{
  "arch": "transformer_decoder",
  "model": "autoregressive pixel model",
  "dataset": "photos with spoken descriptions (Open Images, Localized Narratives)",
  "train_examples": 101725,
  "image_size": 16,
  "horizontal_flip": true,
  "levels_per_channel": 6,
  "vocab_size": 217,
  "width": 128,
  "layers": 10,
  "norm": "layernorm",
  "norm_position": "pre",
  "hidden_act": "relu",
  "mlp_ratio": 2,
  "head_dim": 32,
  "fused_qkv": false,
  "bias": "qkv",
  "qk_norm": false,
  "parallel_block": false,
  "inner_norm": false,
  "positions": "learned",
  "tie_word_embeddings": true,
  "init": "torch_default",
  "residual_init": "none",
  "optimizer": "adamw",
  "learning_rate": 0.002,
  "beta1": 0.9,
  "beta2": 0.999,
  "eps": 1e-08,
  "ema_decay": 0.995,
  "max_steps": 24000,
  "batch_size": 128,
  "epochs": 30.2,
  "lr_schedule": "cosine_restarts",
  "final_lr_fraction": 0.01,
  "warmup_steps": 1200,
  "weight_decay": 0.09
}
Rows from block 7 of a small autoregressive pixel model, named by matrix and row number. Rows with one number belong to one neuron. Each number is 500 + 25 x the weight over its row's rms, rounded and kept within 0 to 999. All counts start at 0. Numbers have three digits each.
After each neuron's rows are labels from the 100 images, of 14976, where the neuron reaches its highest value: "top examples" is what is common among them. Only what is clearly more common there than usual is listed. The data: photos with spoken descriptions (Open Images, Localized Narratives).
# fc1: MLP up (model.blocks.7.mlp.fc1.weight, 256x128), inputs 64-127
# fc2: MLP down (model.blocks.7.mlp.fc2.weight, 128x256, transposed), outputs 64-127

fc1.160:480560500521516476469535469475512477472517502469503540519493551499454484505540514485449535490489518486475498503472514565498500488505506518482508513493497478529514497520473492485533498436449498
fc2.160:524484496493427518499493530483504495523541458466499540523496479493492507449493485505491476515504554511464479512512496531497515469524511518487527491486542496445512503519500511507500490516550474
top examples: text has "flowers"

fc1.40:445509526513500461508515510487484513470549453518497504498524483457517490484494489533502487490524482541534462485471507498522493454481498521500453491474496472497521535544481494521530495496461486
fc2.40:472456507484482499501539505466555526503531482482453512492509438510499500533487524463512480507458471470444539495521505496495522527529482492502491484494489528490529512538470522501521514500502520
top examples: text has "sky"; text has "trees"; text has "clouds"; text has "grass"

fc1.222:492509523493495483523446501483508532468516455512466482501504530508502504504474508502522501535480472447465484469527516533504475551468486483519507515490511500499496484513493482509481471446505546
fc2.222:551507466489512499498469484479494482528568478545468530514541462520493508488476502495516516485500479508512491491482469497492524531505496527517476482480508474527493467525549527518487518503522495
top examples: text has "wall"; text has "wearing"; text has "man"; text has "woman"

fc1.60:476502479470498507503508530468523483494521502535478495472508495555490461496523489506512491480512562484471509520519516529534505492464453517487486499509511514514519580480460472487511478506529520
fc2.60:494495529540466500490471449505526514490477524450514535527522520461533515508493483527480524499488500527535456491501488493522508524479539484476486519500461486482508452483518496508527501512509477
top examples: text has "grass"

fc1.254:463480493474491468508517452489561510463502513514507502501540507546461536453519484488493494490531536438451525457493490516493490523491529486490510526475510524504498506487520522497458523480519511
fc2.254:495457495519444479523535497520508502534435464464490477504476493508493504522510505490515497512507534530478504469533524537518523504501498502506507469501491516482482509489457548519478504482504480
top examples: text has "grass"; text has "ground"

fc1.26:485494533489479510503496521502512482503516518504484550474488467482483467546504456536475478523528495501509524475490543535516515505523483479503484478494505484480528530511498551456503516490469546
fc2.26:512507482520514536507497530497532517482508517512514467492501556502497476521527542489513476456530491516454461476478488487483479434508479499521526527487531504454501488510494494519515519500483461
top examples: text has "sky"; text has "clouds"

fc1.200:517501492492502479518496493482521563496523515486468525505485486515505483499494454506497486520506495495485504464480535533496503465484510495467519502475540522455549506492491526501537491465491563
fc2.200:530482523513524501523528515509520525537487494497498483493530481471533530514469483481482516504531507501487531515492528494498505475520519425473509441524507474464504472464485500490503470496508484
top examples: text has "sky"

fc1.81:533470483503478432495473516511519526511476481480464482520515507517537492485469509492474508500553530547467494521486453505490503501515517484511494483477518494473527495525508537528473508478508564
fc2.81:496542498486531567514520496497507496486501480517557501491495506515464481514529502505502488508442465478522496482523555494492491513489477551531524496524521509515480508509478504507502512501486487
top examples: text has "sky"; text has "trees"; text has "grass"

fc1.89:487515498506481512475508548503481489489495468504524496522491488506507508497520529498513497508537511531501475512491511501531485507497508475495526527441542533530490529448474481478486505513513503
fc2.89:520463536534496506527483475492519563519515522482494519496494500503464496503472491480468438513545488498511536507486468484514536526473522479485482473521484448501493505507493513508518517529499511
top examples: text has "man"

fc1.55:488519473502483462467531496476489546448526447518450482512494469483500511517479522532518502491471501464501480512524476520527528530478513517482443495491505530485491520541533505499523485508504527
fc2.55:474496476483468498561494506492492519529526473503533529495515510506494521495538520441478494534494479456488512523468519516514460522523471503526532514496454468537512486465500497507522525484473513
top examples: text has "red"

fc1.158:513473490481521499484514513454506522491542487524487485486514499491501471520525459498498533537510518516534514507498462490515520494525488497515489508501487510502508520567457485467501494505464485
fc2.158:507498518528456514477478505506512490496467518461521528501527467510504495456500450496552496511528510513540490501518503494483480520516491487485503503526476546498505475500547520465525515492466518
top examples: text has "sky"

fc1.52:443495491539483476516491493492510541490501474524470533522482550493541494484515506462512502521471503510477508512523496498503533488522513529443523533511504511486495500496464452488481482466491527
fc2.52:524502536507474459488437474475485505495536492548519515495521516514449463536512485513483511488496488480522520483477522497524497475505513529470486520468484485506505443496486495492539533500489479
top examples: text has "man"

fc1.73:488518487491491518483513509482508541503520485461503495485499467478502486476520491455511492472505487487527456569530527505502525521488531500508458506509523512483483558503495519473454484502497481
fc2.73:486498540506519475509480472517492501452513483485477553521518507512470513498506509529488499503502500508512498484481473478524478499510480527456464482447483510556509473485582453506511553448490491
top examples: text has "white"; text has "black"

fc1.121:505478493485484518501501509449532493505635481516487543496519486510526495482486472480498513568510488515523480523448464483464540510521485496477525528491527478496511505517465501518477500505517532
fc2.121:496544501520520489503518484478524512478449512464526479486528520493475493473503502508491503475451471478477532477535490503470485458497495536496509528535487507531522567523522513493534507494485493
top examples: text has "black"; text has "white"

fc1.44:461501468480481492504487493487505521472509468549478559468520540510469493474502458513506486551546497458508508493420523501543486505516499494496504507486502497497487505525511527492478515462498522
fc2.44:515514496533480509509488483465488428508528507450494492501497490528491481509526484509545523490520497556499484460518470521443496492500515502508515477524510505478493488495494462491482505503513500
top examples: text has "plate"

fc1.149:493497508483518504514542480474514519476524440478548538494533502486518497504499521494514508518458548501484491547479534518501512555458518477492499501488463458473516491495530516458487509519518512
fc2.149:522512516498523514513497506479469473504529546488520544536515493505496458511532505515492526535523527533506528513467497530526511491489542479493502470477505466525463492506491465484481511513461535
top examples: text has "white"; text has "black"

fc1.148:506524525503518451510512510500462534495512500477493496510504506493507471453499522514492481472509508488484508505479541498494490501463496532502516481488522480542500522564516482497522505492500513
fc2.148:527508486515489495528523512493519483488506534499535496518513516538479533520470476475469500546520486517502539465503502497532472476515489482517536514476512526535496518469516466489506514525508466
top examples: text has "trees"; text has "sky"; text has "grass"; text has "buildings"

fc1.147:485506541462499504517553493502451502489551482506512507483505532534495496474522466530491493504455478495501529520512572482568487523472478505509490510490550497483471524461507496497503524486470521
fc2.147:529521484518459488531513488504503520498495501505475501475473490555488469436512528531504496497506502519497527504497495482490487495500467490504489522506534473492493470475486476486514517461488503
top examples: text has "color"

fc1.167:480475528492519504471479472465539556471497485531521495511510537479554491460489479501496490558490533436469501497470505511476495487503485484502517530517481515460521513507541492512493507481538518
fc2.167:514481521511483527496575495475500501545471505524505490498501509525511503494532479488483484437462499494429477518492469492521520433502478517476512509521482491514522523533481486506531488477549482
top examples: text has "grass"

fc1.255:529516540498470490456442489502503519513497471494508515469511526517463497485485502477539509517504513465455472462486528531496485549476489509500504527492523562502525501507464509506494509470531547
fc2.255:512461490520510532519542525499502447516452496484467498487483461456507494483513495516521509498493496483500530496465515527475510500542505493522492498527512437453517496523520571489482532491500512
top examples: text has "wall"

fc1.45:495517508522501508490466503497554518430503524503491508499511491503475512477527498443493478526546482453473505486470492504511489514480504470514521521500466464498516506495491522500447496463515503
fc2.45:525500513481442511497493489513480477535410484471514518496501464512491477501498500531484517472514539538470480502509510519530475553499503448503462519435492470488498506525493534513479515491543497
top examples: text has "man"

fc1.70:509551474470495504472536495503501548488529492468496480524532515458459517501511515433479483498487516491520498501491501504539496510489512491495491477508470544486497486489509496483525522501483518
fc2.70:505494476467533521506489484503497498467497510504502517499492469507470528478511482505482494522505486562532465526443476454491461473534496522513462529515516526556503511564511470480522522543494533
top examples: text has "grass"

fc1.163:530495485491478516491492510491501490493497475512519502484511465547513506502526495518469426533520522522530470517495492497510529469488516519453502510460477557491488581520486468509525493499492519
fc2.163:517529541521472480518513529496493502480467441548497530517462521482475519487514494517483542543469522498520492504544526513455537508494461473478483493535507515477495468470500463504502490489480478
top examples: text has "wearing"; text has "woman"

fc1.109:515475502496463478496533475508539520455497493471529499455507523512469503543527506444505500528523508460513480491478506490537495494492506462510558491513475527522464487525508526484470512464516528
fc2.109:516542526490526457501516507516523496508464446475475503526490529436498485500483487493500481495511516504541518479491523516507476511502514458492470527484487481492510490517523509467540501512496505
top examples: text has "people"; text has "wall"; text has "table"; text has "persons"

fc1.83:513508558530508516503465467479527529499482487470478473504518514517516494517473511490523489514508488468490504477458541528536498554499488489514486520520493503534500549472485498502452470454525528
fc2.83:555501508489510518497513500485500471522495498513462501494555465525500509504482523481515514506467531506471497481504522527492502557491514507505482468475485467512529514511540565490515488500522492
top examples: text has "wall"; text has "holding"

fc1.41:479500525510490451514526493495501519503495434484536500531522493519495520490505511477456499501504491500476510487484519519523523547500518479497513511512485534490512492484490514492509478470476529
fc2.41:521535542462514466505535470511490484519464454499512519539510506488522515487508550489466507517487489533487525489512485501520563498474505492507488498491464517524490490481493437557499493525467499
top examples: text has "standing"; text has "wall"; text has "people"; text has "sitting"

fc1.205:518527498512485514535533528469506496499530512532509534509507485499524486519489421535455454505513485441466497502479493518488451500510496437467521485479512483463524499504500510463538481493510498
fc2.205:473472459497501520490490477526504503532485521485482491469541504548460499499511516464515502499479507542511499489492497508563562446462503547517498501512526475523487508507491469527486530497455516
top examples: text has "grass"

fc1.192:473531567521512443455504457504543528498533474513483517520508506487476467512495458521463501546512520501516492491514505497498500523505522481499528522492526494473501460535483499521507474476531511
fc2.192:518573483512507534493502469505493504489519453535511506509519509450474465498488492497416500511476490504513522483485486491487497470515500498499488510529545480475494543488478475531515496501505468
top examples: text has "flowers"

fc1.33:482491490488475474479547466475573515480512517520464477424517475530481483476464494493525517512505509493467492511489483536495513469504481526508469526522562497528533541553520496489496506502541499
fc2.33:498462523490478515506521528500499540519536475486481496498488520500524505504509511428489492469508565487487495518529532511487453579494521483533422470513497547451518471489510514507484486519515506
top examples: text has "grass"

fc1.236:453516497508485509511499492504499500482506465487533523453476534479532502504518507444488531509548489447464509487440513526460539474492527528484493509498527507521516466514480492533495474490481499
fc2.236:504490531529508438485515520555526525485403469467501514484498488507459527525502479446471469542522497477512489494483498483478497532521492500527480516534484471500477511478532510501510520507499493
top examples: text has "wearing"; text has "front"

fc1.7:498512515495499482459522460478528506488517465494512475505509558525473484514495504511476489459557560520469554494484506514513538453489474543460514545529498491518463506526506474475469489495474509
fc2.7:453443439482461523524493515486510494496568452528495501519500497495522499496493495485481537530443500510497467489532464518465495529528482512513460447531535538464481518488518517542524475477517476
top examples: text has "grass"

fc1.177:498501526453527511482497502437489522474486501531516497497506525526505492514489509487462480509539488498549511524503480495543521529535507480505491506490512516470479528514497557495497468470502492
fc2.177:496465483530515501478523488488492490499486544466524469493460488467526509493525492467496516512500447513466499457501481501478518486515513528533537518501461551493497480501523493499488460476495466
top examples: text has "color"

fc1.0:477466493457472492492535524515499551514479515506525532506480515513517510460474509513550519516492512495464483526508519487491482482501492525537503520466523501485471469530535479518468496513530508
fc2.0:523483496486509483507448524485493496486503490466540499501490465526493506520466490502484504499497523469521476537529508490485514504509500509483516484485520499480480483486492524529498503518550494
top examples: text has "white"; text has "black"

fc1.95:499476505426477490523569519482518516498519456512510535500512504503532479481519474467528492542495498501491475518503473517514517539481486491485493508483497466480507492498495498504472468470482522
fc2.95:484543536564458513500514488493452504509524506537527525561506505518544502482536503494522498525526492494492489494466497511486497515469518503495503468492482476478484477528518530510466497518471500
top examples: text has "black"; text has "white"

fc1.115:459513501480519511480539479525518449504498492477473512493503542493477508446496485511491525477505497545503523492537532487497552520517509500487523509487494462506494500477500502459457527491505528
fc2.115:500503500499466466515512490473489527557497499453506504526496462535482486511508460507492490525496517462479469467459506558472514532470493496524519465481516489450533503480494499524488491482506525
top examples: text has "grass"

fc1.175:500462470517519469524506514486508494497522452528478486485510509501508507560511470507448516486566501533487499539475483516503547492488502495514461503494500465499489475511488487487506495477485542
fc2.175:508515513479462500515545532513506495494522527521493513504529421511498494476514499511542482474512552524494517520460527529499498525497513480474490464484515504510518493495462543499504520494479494
top examples: text has "sky"; text has "clouds"

fc1.78:489454510531466478450484476477598518471505482497491491487485493486526480511439489469504521531551511511492509513513497498494490488495501514479499543451514482506526526520503483516517470523534525
fc2.78:501570483502503491480480515488508529539531524557506522520504575501476462525499486462450495501522498513552478465478493525528507503499499495529450483501480520418501482540511509476513504530500509
top examples: text has "grass"

fc1.103:477476497478495473485532501465482510491495478513436498506508545515484524543515524508486502486496545500479574516527506529530495517500527502488469494499476481510499503540457516488480488478441510
fc2.103:531525487474499496490501536478475496497510511506513502499480492474505501446482470463507503520508501499436525465509497526466517481499502488536522506524494455476522487489507464508554491576477491
top examples: text has "guitar"; text has "man"; text has "playing"; text has "lights"

fc1.74:487489501495444460511475486462488540476482476489487508505490497497482511461526536518484527502501529463489489489507465488531472493512480495476507520504470499526503533502492469501472478476533490
fc2.74:500475473495477481486512529506495532504419493526520480510504513469516527514489536475486478504515477541498509488516498485504515483513486539453517534513499478471496461491482477504519480515487491
top examples: text has "man"; text has "wearing"

fc1.1:491549516529526474479493457491524495452514496494483516491503539516501440515516485474471474501501486445507495534454504533514492475501488501446497496518518493512517503526495498495551512479506532
fc2.1:490473486499445490516472495495506484481557471500488530516566494476485477486508503557509495495490498517488475536496490495523530485509495506461547482491571507498476526501480488531511512511498477
top examples: text has "flowers"; text has "leaves"

fc1.3:500511509519509527506475466505493480484498422497504545522489530461499515483533515486496495527463468509496503544462469493481509510458491499513485522490525476462452501479554481526523508482512526
fc2.3:511506494482498483513452526516480526499484494479461523489500511494463489487501482508478492502537530530509470528514533492493475514522475437516497463481518520500500442484473505481507526492460486
top examples: text has "black"; text has "white"

fc1.156:459538512490520505535490510508540499471484478499489495533509498499534495500505473459509494515522524491484481484472515509461495582487471489511533500481478444470542498521477487488496486470479496
fc2.156:507502502456496504515475459528496505529452517460470511497495468565464501490519456490485524481534495506507476502517470498545507494497510536530497538496495542503488495531462479504478522528532538
top examples: text has "trees"; text has "sky"; text has "water"

fc1.232:486477486505450465518481517488498542492506486512487490459488529490553533490493454527522556537519478496511520476472478523489485497509519491494511490461505507496527477505483521544490521463497491
fc2.232:525508506506461514497486501491526498502491426487551476514502482503464477509478509495477475499494543503516528509519513491493499503519501487474517542540514514449504527507532449454528478516534512
top examples: text has "sky"