config.yaml
train_examples: 101725
image_size: 16
horizontal_flip: true
layers: 10
norm_position: "pre"
activation: "relu"
parallel_block: false
inner_norm: false
tie_embeddings: true
eps: 1e-08
steps: 24000
Rows from block 2, named by matrix and row number. Rows with one number belong to one neuron. Each number is 128 + 32 x the weight over its row's rms, rounded and kept within 0 to 255. All counts start at 0. Numbers have three digits each. After the name is the row's rms in percent of the matrix's.
# fc1: MLP up (model.blocks.2.mlp.fc1.weight, 256x128), inputs 64-127
# fc2: MLP down (model.blocks.2.mlp.fc2.weight, 128x256, transposed), outputs 64-127
fc1.37 092:089161125140068081154109189117151094107105155108110104121163113160099096094107125096150154140122093123125182147187142152138103094110147125123076191093121122127152130148145150141141158170136122
fc2.37 088:100061167092115132119128081139141160107086113111125125103071110165097145155042130156126080104153156149109147120137115112102172163152150146122150076127150088109123146147153160169167149127172156
fc1.38 094:079144102115101076144133123102123153148162065159153125174157169105090062114181117119070111100132144130126150130135162109143202089109119140167146143151090146116125174128146130106102119050057135
fc2.38 091:172125157181141161082139130170134085135063120161183068152125098120107153130133111205209111117151169103132086132115150108120162125094112094143147060120149168148142128159121162141129085084121134
fc1.39 086:090173204073062164132166156103131098084160087153095114073191160171130099144124125111132179103153065075143233139125077122107116097155144119138131153108122150157114125117156138119141146138121139
fc2.39 090:189145066075167150113173166138093114082092091090110157144096176049094125110119145041082126082204116128115162133139139135149171154135103126123104150129163139094109153179142154115163127150136120
fc1.40 102:110139078126048071168187104101134166167120116177091148204131142096062146104162118130069123136151156145036116136087149105174120130103164129128126099119126182135101090145117111115126121130059180
fc2.40 103:126103148101141156170119059144108140088125106110141101122091151143184129074165133128148094130126121139190120124099112144038150120152172198131157112149171115091136155153138183113108137065203079
fc1.41 085:125150124080098097152143103148113138138129074194137173126132110160129150104106123105103134192164143141105155181073113098096126147084151146148061139075178134160086149083126135169130145095152204
fc2.41 074:102161145091149073120129134159110173162091189123123113112125143190119165145110142158101132102119136167165122154145142118172124142133133081109102153083099182103109137076090102141114161076075120
fc1.42 094:103080143126095133107124114048126218112143130138128170181135103158151092139100063122147094117090148132065164140109144200136133073094153104110123135171148064081180176155160150167119097107102129
fc2.42 087:106162122128113147043087081156141136165133072127147125149146092139141108135114172133119101084091126173108151117155136145092133172171079141145111116133120130090176107138195197143063136114097128
fc1.43 106:140148167106104128123123086110130185083152119102135152073144183178132110125134113178156174166154104141128130090061115140066117108163125144141212119073136065125121090105113152144095200085079207
fc2.43 103:179184193142119142146112155125055096108117136100146113134075118162133066154135129184186170157086111134117120138215089132129119078133110107138149107137140093165146037123152162167085125177109168
fc1.44 095:130126098120127099174112106117168158130134130167101147164173158123088153061151129135066129147135126141137109155115089124092116113160191126124065085133203114157102124115181059100121140149115135
fc2.44 092:095125120052117160174085110120155094117091154116130146096168104174185167167135126139149115122114147144078153095132146139152122194123162141136144152152057165128114143119128084145110142171072115
fc1.45 091:106141215205106138153094159084130196112142138105139156099127137175070135130168117159117144153145143170125142129167125149119061056139149160120132116082182133117131105107189139135144135134158147
fc2.45 094:134194120122132110153169124148119116162072142096128150110094142115130170128105151110091113095126118136106145152153114092051132147121105189109146101101131097142112162125112154150098111104128075
fc1.46 099:140154136132097106094154171109129140101136118138140131174162115122097145159082099097111145105124081077112151157077108115137095102153140145141057161131133143140134212127169169130163135137130120
fc2.46 101:178101133133132180116098165116119077104134149134157146137103111144110115127157129201200121085159138180138094100088118131136136087139124122139168099132143085096162029089069157159144121117119184
fc1.47 106:098079155134069108182107099124163142087108157123123137147151134109135145061146098152141173108132139149112148139139101136159160073093100140101117193124174127114158120147159193141088140056092163
fc2.47 109:170106146207126185106186099151153173075042129135120119156119085131075172131105165120118137106108133137107132113160131141098107142108137102133097191144121109135162130087119168141126090178148117
fc1.48 085:127131103114135121137117134065133145110144173142173140093155189129112097118108128162120129153108123096077072076154159166153096141106138091105190085121148138204190134085173102145144145126132180
fc2.48 090:114149183163123123129111129127116112188072142111194048122096110114130126170136103135128119134116150135144074100198116109154112166125161103069127118085147060154089132124065091132144132117138183
fc1.49 105:153131130096178186164145120119157111184141164100095098136177095151113165135092118154141134094170146067169111157112077128095126102147130146088172075097137174130133162160189108099155200072078152
fc2.49 099:083092177109075116147150090123129114117164142148136185098047144077125079126131147130137117161119148160091116111138140113131121152148148146188130174163075131114123110094126123129144114128131152
fc1.50 094:123189092150069087112128149108130105154149078133081154142141118107094136105134091097113164126072105175129102135118198112124084120119168116145100137120106113165099104122115125113099098078055169
fc2.50 094:122076174071142127096114099208096061098153154112175115088123160116147093143130172131112170138129162107117131074093106106095127090157108174138113114099106128184102077134111113114113151082158146
fc1.51 111:082107139145145154147112123112155232094118043171089170145127125180106113098148119117095106179168127138061188133095117127165126188143114151089173146153142101069182170179136173145092133072106123
fc2.51 126:170184109113065101125107136105125053130112180132144121166121137141148113135122136130157167123182095147091108154119136144072101101129165090123100166104097117178134114083172022111133119151125164
fc1.52 090:040158170181136136143070121102091141145105105112133135171111114079111120123124164091184122149140124108033193191111147142142146111112126125129114129175134170101124114129144106132086132108075163
fc2.52 087:187128138193069133098131110129144169063095107181128154171197146121108070129157135121136111100097147157151141116142137149122115045171135106129137100158166056164157173170118142118102130106151136
fc1.53 097:158072119138136113153082094106141186093150170100125190153105102110140123084144142110156144172201173135085114119175107152143094114140144196072090082145135121103127110114159054106121148188119150
fc2.53 095:163153130140133094155162119129150149123103170112158081119151155039141153137161083156074107134173145152165151134107163145075117150116106094116091119152155109128130170196099176104127078075157123
fc1.54 095:045131136096124080155173148094102202095170148125099152100155145169081108058119085119150132138110118149136145133165136141099104084172161113149148136097118108082155076080133072151090115136134127
fc2.54 096:113160076149167186121139139171086168112094099138103109057097112103127118149124189162098204115107088133123156095101113088179096076148132162123177119158167177161106130105080146144176127124142136
fc1.55 115:093203220156143116183102188122141113096131118097136133121124115110122117086171142108146157160100085130082197088100105139094131102123170150120155171168101145181146134173108212120078148072152143
fc2.55 127:156054119149123110124202056116119063137078158144150141138121157119155121151141112081093125160120137106181064118180124175090119165096133097092108113107164176089146147128178111118154099201098113
fc1.56 098:078061115060130139190120121115123089134177103180126193116158173120103126079074112171103151148160140107136086103117130133156137142136124146113079083079154109085159127135141097168130149051045151
fc2.56 098:138102119164175102096179158124165098094114149142128152147149114182117135091133189128084115095073134124150126091102153116130125157161138156111085094122135167087167183166204114105116130118043126
fc1.57 096:093048114085178120148101080098155140141141175119111150137094208118143115138138137180109140145113152091127080101143095127110128120147110165046110084130131162054168168135117098106146130067104157
fc2.57 100:151129173151173097125182127149129134069091087208155114096122116121083124128147189117001116118150150112161088120124103142157124184149095171116140091134114166168150190200120141129114102108123136
fc1.58 096:093099169063143167113077105128127107073155151187160156110159175127161111117128093152162179130143112131131119106170181108118118098180112126153119128104060092106151082108143165142133184094115115
fc2.58 091:105156066142164116095073103116111125149137125124056126160132163150143110136163156170192155140100116119159155156196158143254128107190120089194115121157121090148116107088174088144127151110069144
fc1.59 101:133101116118170130162132111108128131108177116173138136103175152163121097123119099175144138111047155205145140111165165172102118054134152128131139081102123083157170051092158102190113185116061137
fc2.59 102:140192130200182088161103112130089159073124113082175098174120144110102145110115123152207124168134133153118182097115135155131117092132120111180139124149066145111169121101104163121108159157109153
fc1.60 098:114112193167170106145044132087155110115182147114116139120167210145161061133106138139165141132128058117115112139147166162072129100145122124118157055110105146105141146138192064123151166068110169
fc2.60 100:108124163085120106161112067117130141169121097137108165093126196066145131069097170129122124136197138151144130151136125135119115148141142163147104166132135145128144135151082176141094102089130129
fc1.61 089:135160132175120135178142087136118082118186140102177140156125150154127025130147088098100123174082080110139094109172165120068097131108117117098149148143189134160099138143140104128164143079154152
fc2.61 085:134126138083148083179176157106112140180090134102132054176112126136127173151141092140164139183142153135132076099127138145118162112091138110165133079136089124107143109109099117128145134179059148
fc1.62 089:134123168111147102136156126112113156150160118180095229078173163067125117120097117148093150085130116088137092109137115125064136073100123157112062137133179090165164188133143155191151124103154240
fc2.62 086:072167122164064141101175160131121081130099118098178163138092113113103088120114127082114120094173153181025121112159119146101118151126103076098077092113143127126128173106168119112159159176154142
fc1.63 087:108093172125141150107099071113144158073181162121099173119149121085162088103124129139172147114043143127170163115110140143112139109158195085134169073121095102101134161173180091137142151154083085
fc2.63 087:137130160216106103127107087160143170154152109125162067171078121152131083180156108167116118095126114137123156155119148099039164099114159135105114127070132051150097135129102072154120126115128152
fc1.64 116:116116176125196162120111140114100100098157150111120102074174178146117121096113110126100192122130097067149158093152096113074136084191169134116185143136111096142160171163183137118122171052114147
fc2.64 113:089138134053167103142124127115129099152166168082229139138118139080143096092111132079060153143164123210132126114178104126022133135124152145134110152154134194149143144164121148092133104087153126
fc1.65 096:105087124081131152130115056094151123097167201183135146112160140111128129128134126138099180070143108154078113103120136116088177101160100105092148138102145127116133113143146082138145115096130187
fc2.65 095:169110091113152134117142096106137103139136209139139165170155136107124142076091185137096176143179143112111075152169135107134164132156146129082073088118120114167113124143203098135150134125127151
fc1.66 091:110143186120105116143113122107120083120193106097165135155149090120089058116131066131160159109118135164104202108145142158123149104154136103094056066112120134117146109143161099142133203129106179
fc2.66 093:171127131205124085116110111129096123192175094107127114135075085132111130113173104087144128190135042117140086134115146119142102120149111171183117185127150151119096100160093117107131119147088141
fc1.67 092:153187149141138115147129171067120155085122110106095158106087159161097117105165060085158103165158127213112144112100125143137069132141203123093158094129140143114098109141118126129118103130108211
fc2.67 092:107128089120144141139140057134129129065168040110128131055120078126112103121085156107112140109129147139097150204154134133182173166160053128141122099145144111124096177166144108155099077068086129
fc1.68 030:086176185125129137105170106077140145090180118137103149197167156110104104129143120113097162150112129139053119125101133119134123102162143140107156153110147129133145108063194119133131178117080191
fc2.68 023:127190093163128159092082156146095112197107133139167107179080083132121074150141079127136114113153115143108121105145119105173117128143147143139202140166149188045118122109103099106109137126104152
fc1.69 095:078104186117151158128048163079089083101108115215090110103094161161123109172124097117155160127127109104124191156160088162106085063135111185103138142134092108097139168062160185096075105079126140
fc2.69 093:147123130101116133162188196160162149059143128167112170134139101110095138156111144119162081099132086140120076115171105071157101141108097141136111161080219185124144159218094135132160078178156111
fc1.70 108:175095131048108097132165104110129147117141127092164158097150201152160099145116027164169163134073105158182120102172139156089106091134156134094114082096122087145144089109144119162116129114101145
fc2.70 106:146147138194134121110118110135091120129126136085143092224104101076097160102119172068145143164104107161169224118121135141100125118138123153147139173130157074153127106126118126084121174126148115
fc1.71 094:120127113070105083168152139107149144097118100128077201106155186138154137106152104149066145138147157153108138130166145157137152121127190137092054122116146149079168133130152163172206119065116125
fc2.71 089:109091111162112052187163187168155128092067163130166137148119138103096104099146130100117114124141112167147170120125166164118198189136166123151085137185110108097137147082119144151132134119150135
fc1.72 108:090087169085133123189106079112141091115171153114078157095170188098158111080160141121140136131137137126134195163063111136137140083133124148105114136109086137059146141173168092132128128072108117
fc2.72 111:128172090143049093124140139163124158168088091117153169177128071128037134152155143078114088161162126196126138147158118108152102167144162114203141120146120180142102099131067097118135125145193118
fc1.73 096:070166118123111139120110164125132153115188158126124122174169073115109111130129119059102165088091106127074145153143170126081152145161112131107138181130093161119159122106148137170078206136067120
fc2.73 096:061107160101195130169092168142129180164128130199061133053122102141150099058150140108164077101084153148176187122089144147117162178170095107136136138125127111095132080111112168129122135075174143
fc1.74 106:113110089099165144146132105111125132083176164194122165148128148167124116123129116132120167104161142108117132128125117136120113140151138124065145111099110139064146175137143031182137192132138159
fc2.74 093:084142172150106081128180105114151116161165179175144090172119121076169079111116133108090130192193143129109112075108120125092111134164141152123092208154088173115114138242167130104087126189095140
fc1.75 090:115126161123083132146135173100142102132223153135140174102152121129130117139126111124136101161084147155130119050073162127078075160125126127081151106096110207114129073088150111146083116143110184
fc2.75 093:136147179196089085166146118147112127106077225084162144107116122153121113130134122099123106166075197139133119108168125118153125112130141137109055128147135127124152178118105112126140075215127120
fc1.76 088:111171134175117174104080074094154159133150147106119132137142144136114044162125114117089166151112176119132175110143114130096106124148124137136169104157141177110176123167104092083150103114123150
fc2.76 089:157158099091137126125082091155154212118089112164136134121178135154163154184125133131104157125119109135146094084091115107133179126140109114190061133083152178134136109107073126157118079130086116
fc1.77 104:110094091188157170131147106082194074114168122103142197202151143125134066088144120139091129095153091123136148169175195120152141138088113082098130046124177133142124140072164120102118128127105182
fc2.77 112:121099111083185135187102106118098118148094217127109155116185183085133201141155040165093177136088116173136090116127139061118164132093152120116130122092101141199163112086125137174136138128090147
fc1.78 089:102064113121110128158162062068132098092177121168122156127129165122150113133185094177096169153145132163043120117128149174096165124159165119069068157107161093129176131081126114117167124107149171
fc2.78 090:129121109134146147142083166146102108155150100129192125103125119131139087112158161083087133179130113106190106151139071124083096093143141187120131075119164140107069149207131070137203105094177185
fc1.79 097:107139157100045130115159131104142089097126182113127133204156105182088128181200082108135163146086099134086096128111143136115078126125164121089088137066163197190102059085139146136079113145096119
fc2.79 095:111082060085119134122100145117130074179137155140130141092127179111156080121100107143176132101132125161247187160158145150149120117153088105167087040122135107175102111154155121116203162099086126
fc1.80 117:112151199124170122161096060097141140087158165133141081115156198108100143168174151156078134143152164150138087154125093145051097086124135193115095094126146149126137163114159166114164164134145166
fc2.80 121:113196102142163160155094065129122143162148176073138055170143155128137141163138099156092120151207133198132097176101118126090119132105106143134113119134139150112109155122087157100096117138190181
fc1.81 098:112143142136112083201160163102104077138120140071172178102156138183114084145130061181110185150070120129112118112139168167116105124141167060101064134125113161176186093109133089136120138102094147
fc2.81 101:172121068178141162072103159110168089091132152186152096184130104105151111100119116143191152080105068124132136124092163095135085086138128133141115160126119110135115101157145106100149164185089126
fc1.82 085:149149067097123130189166145091091122161122122158073149118187133209071147099170111147119119143161153186104149165094137201148130136134127085140120095064114166106167107106107158128078141083126212
fc2.82 084:107097180170151114117114149153163138065125207048196096160150160161176122120100137120113106152119112099199117108150142117147119097131162119130112187123134113092135157118146066156197071172090128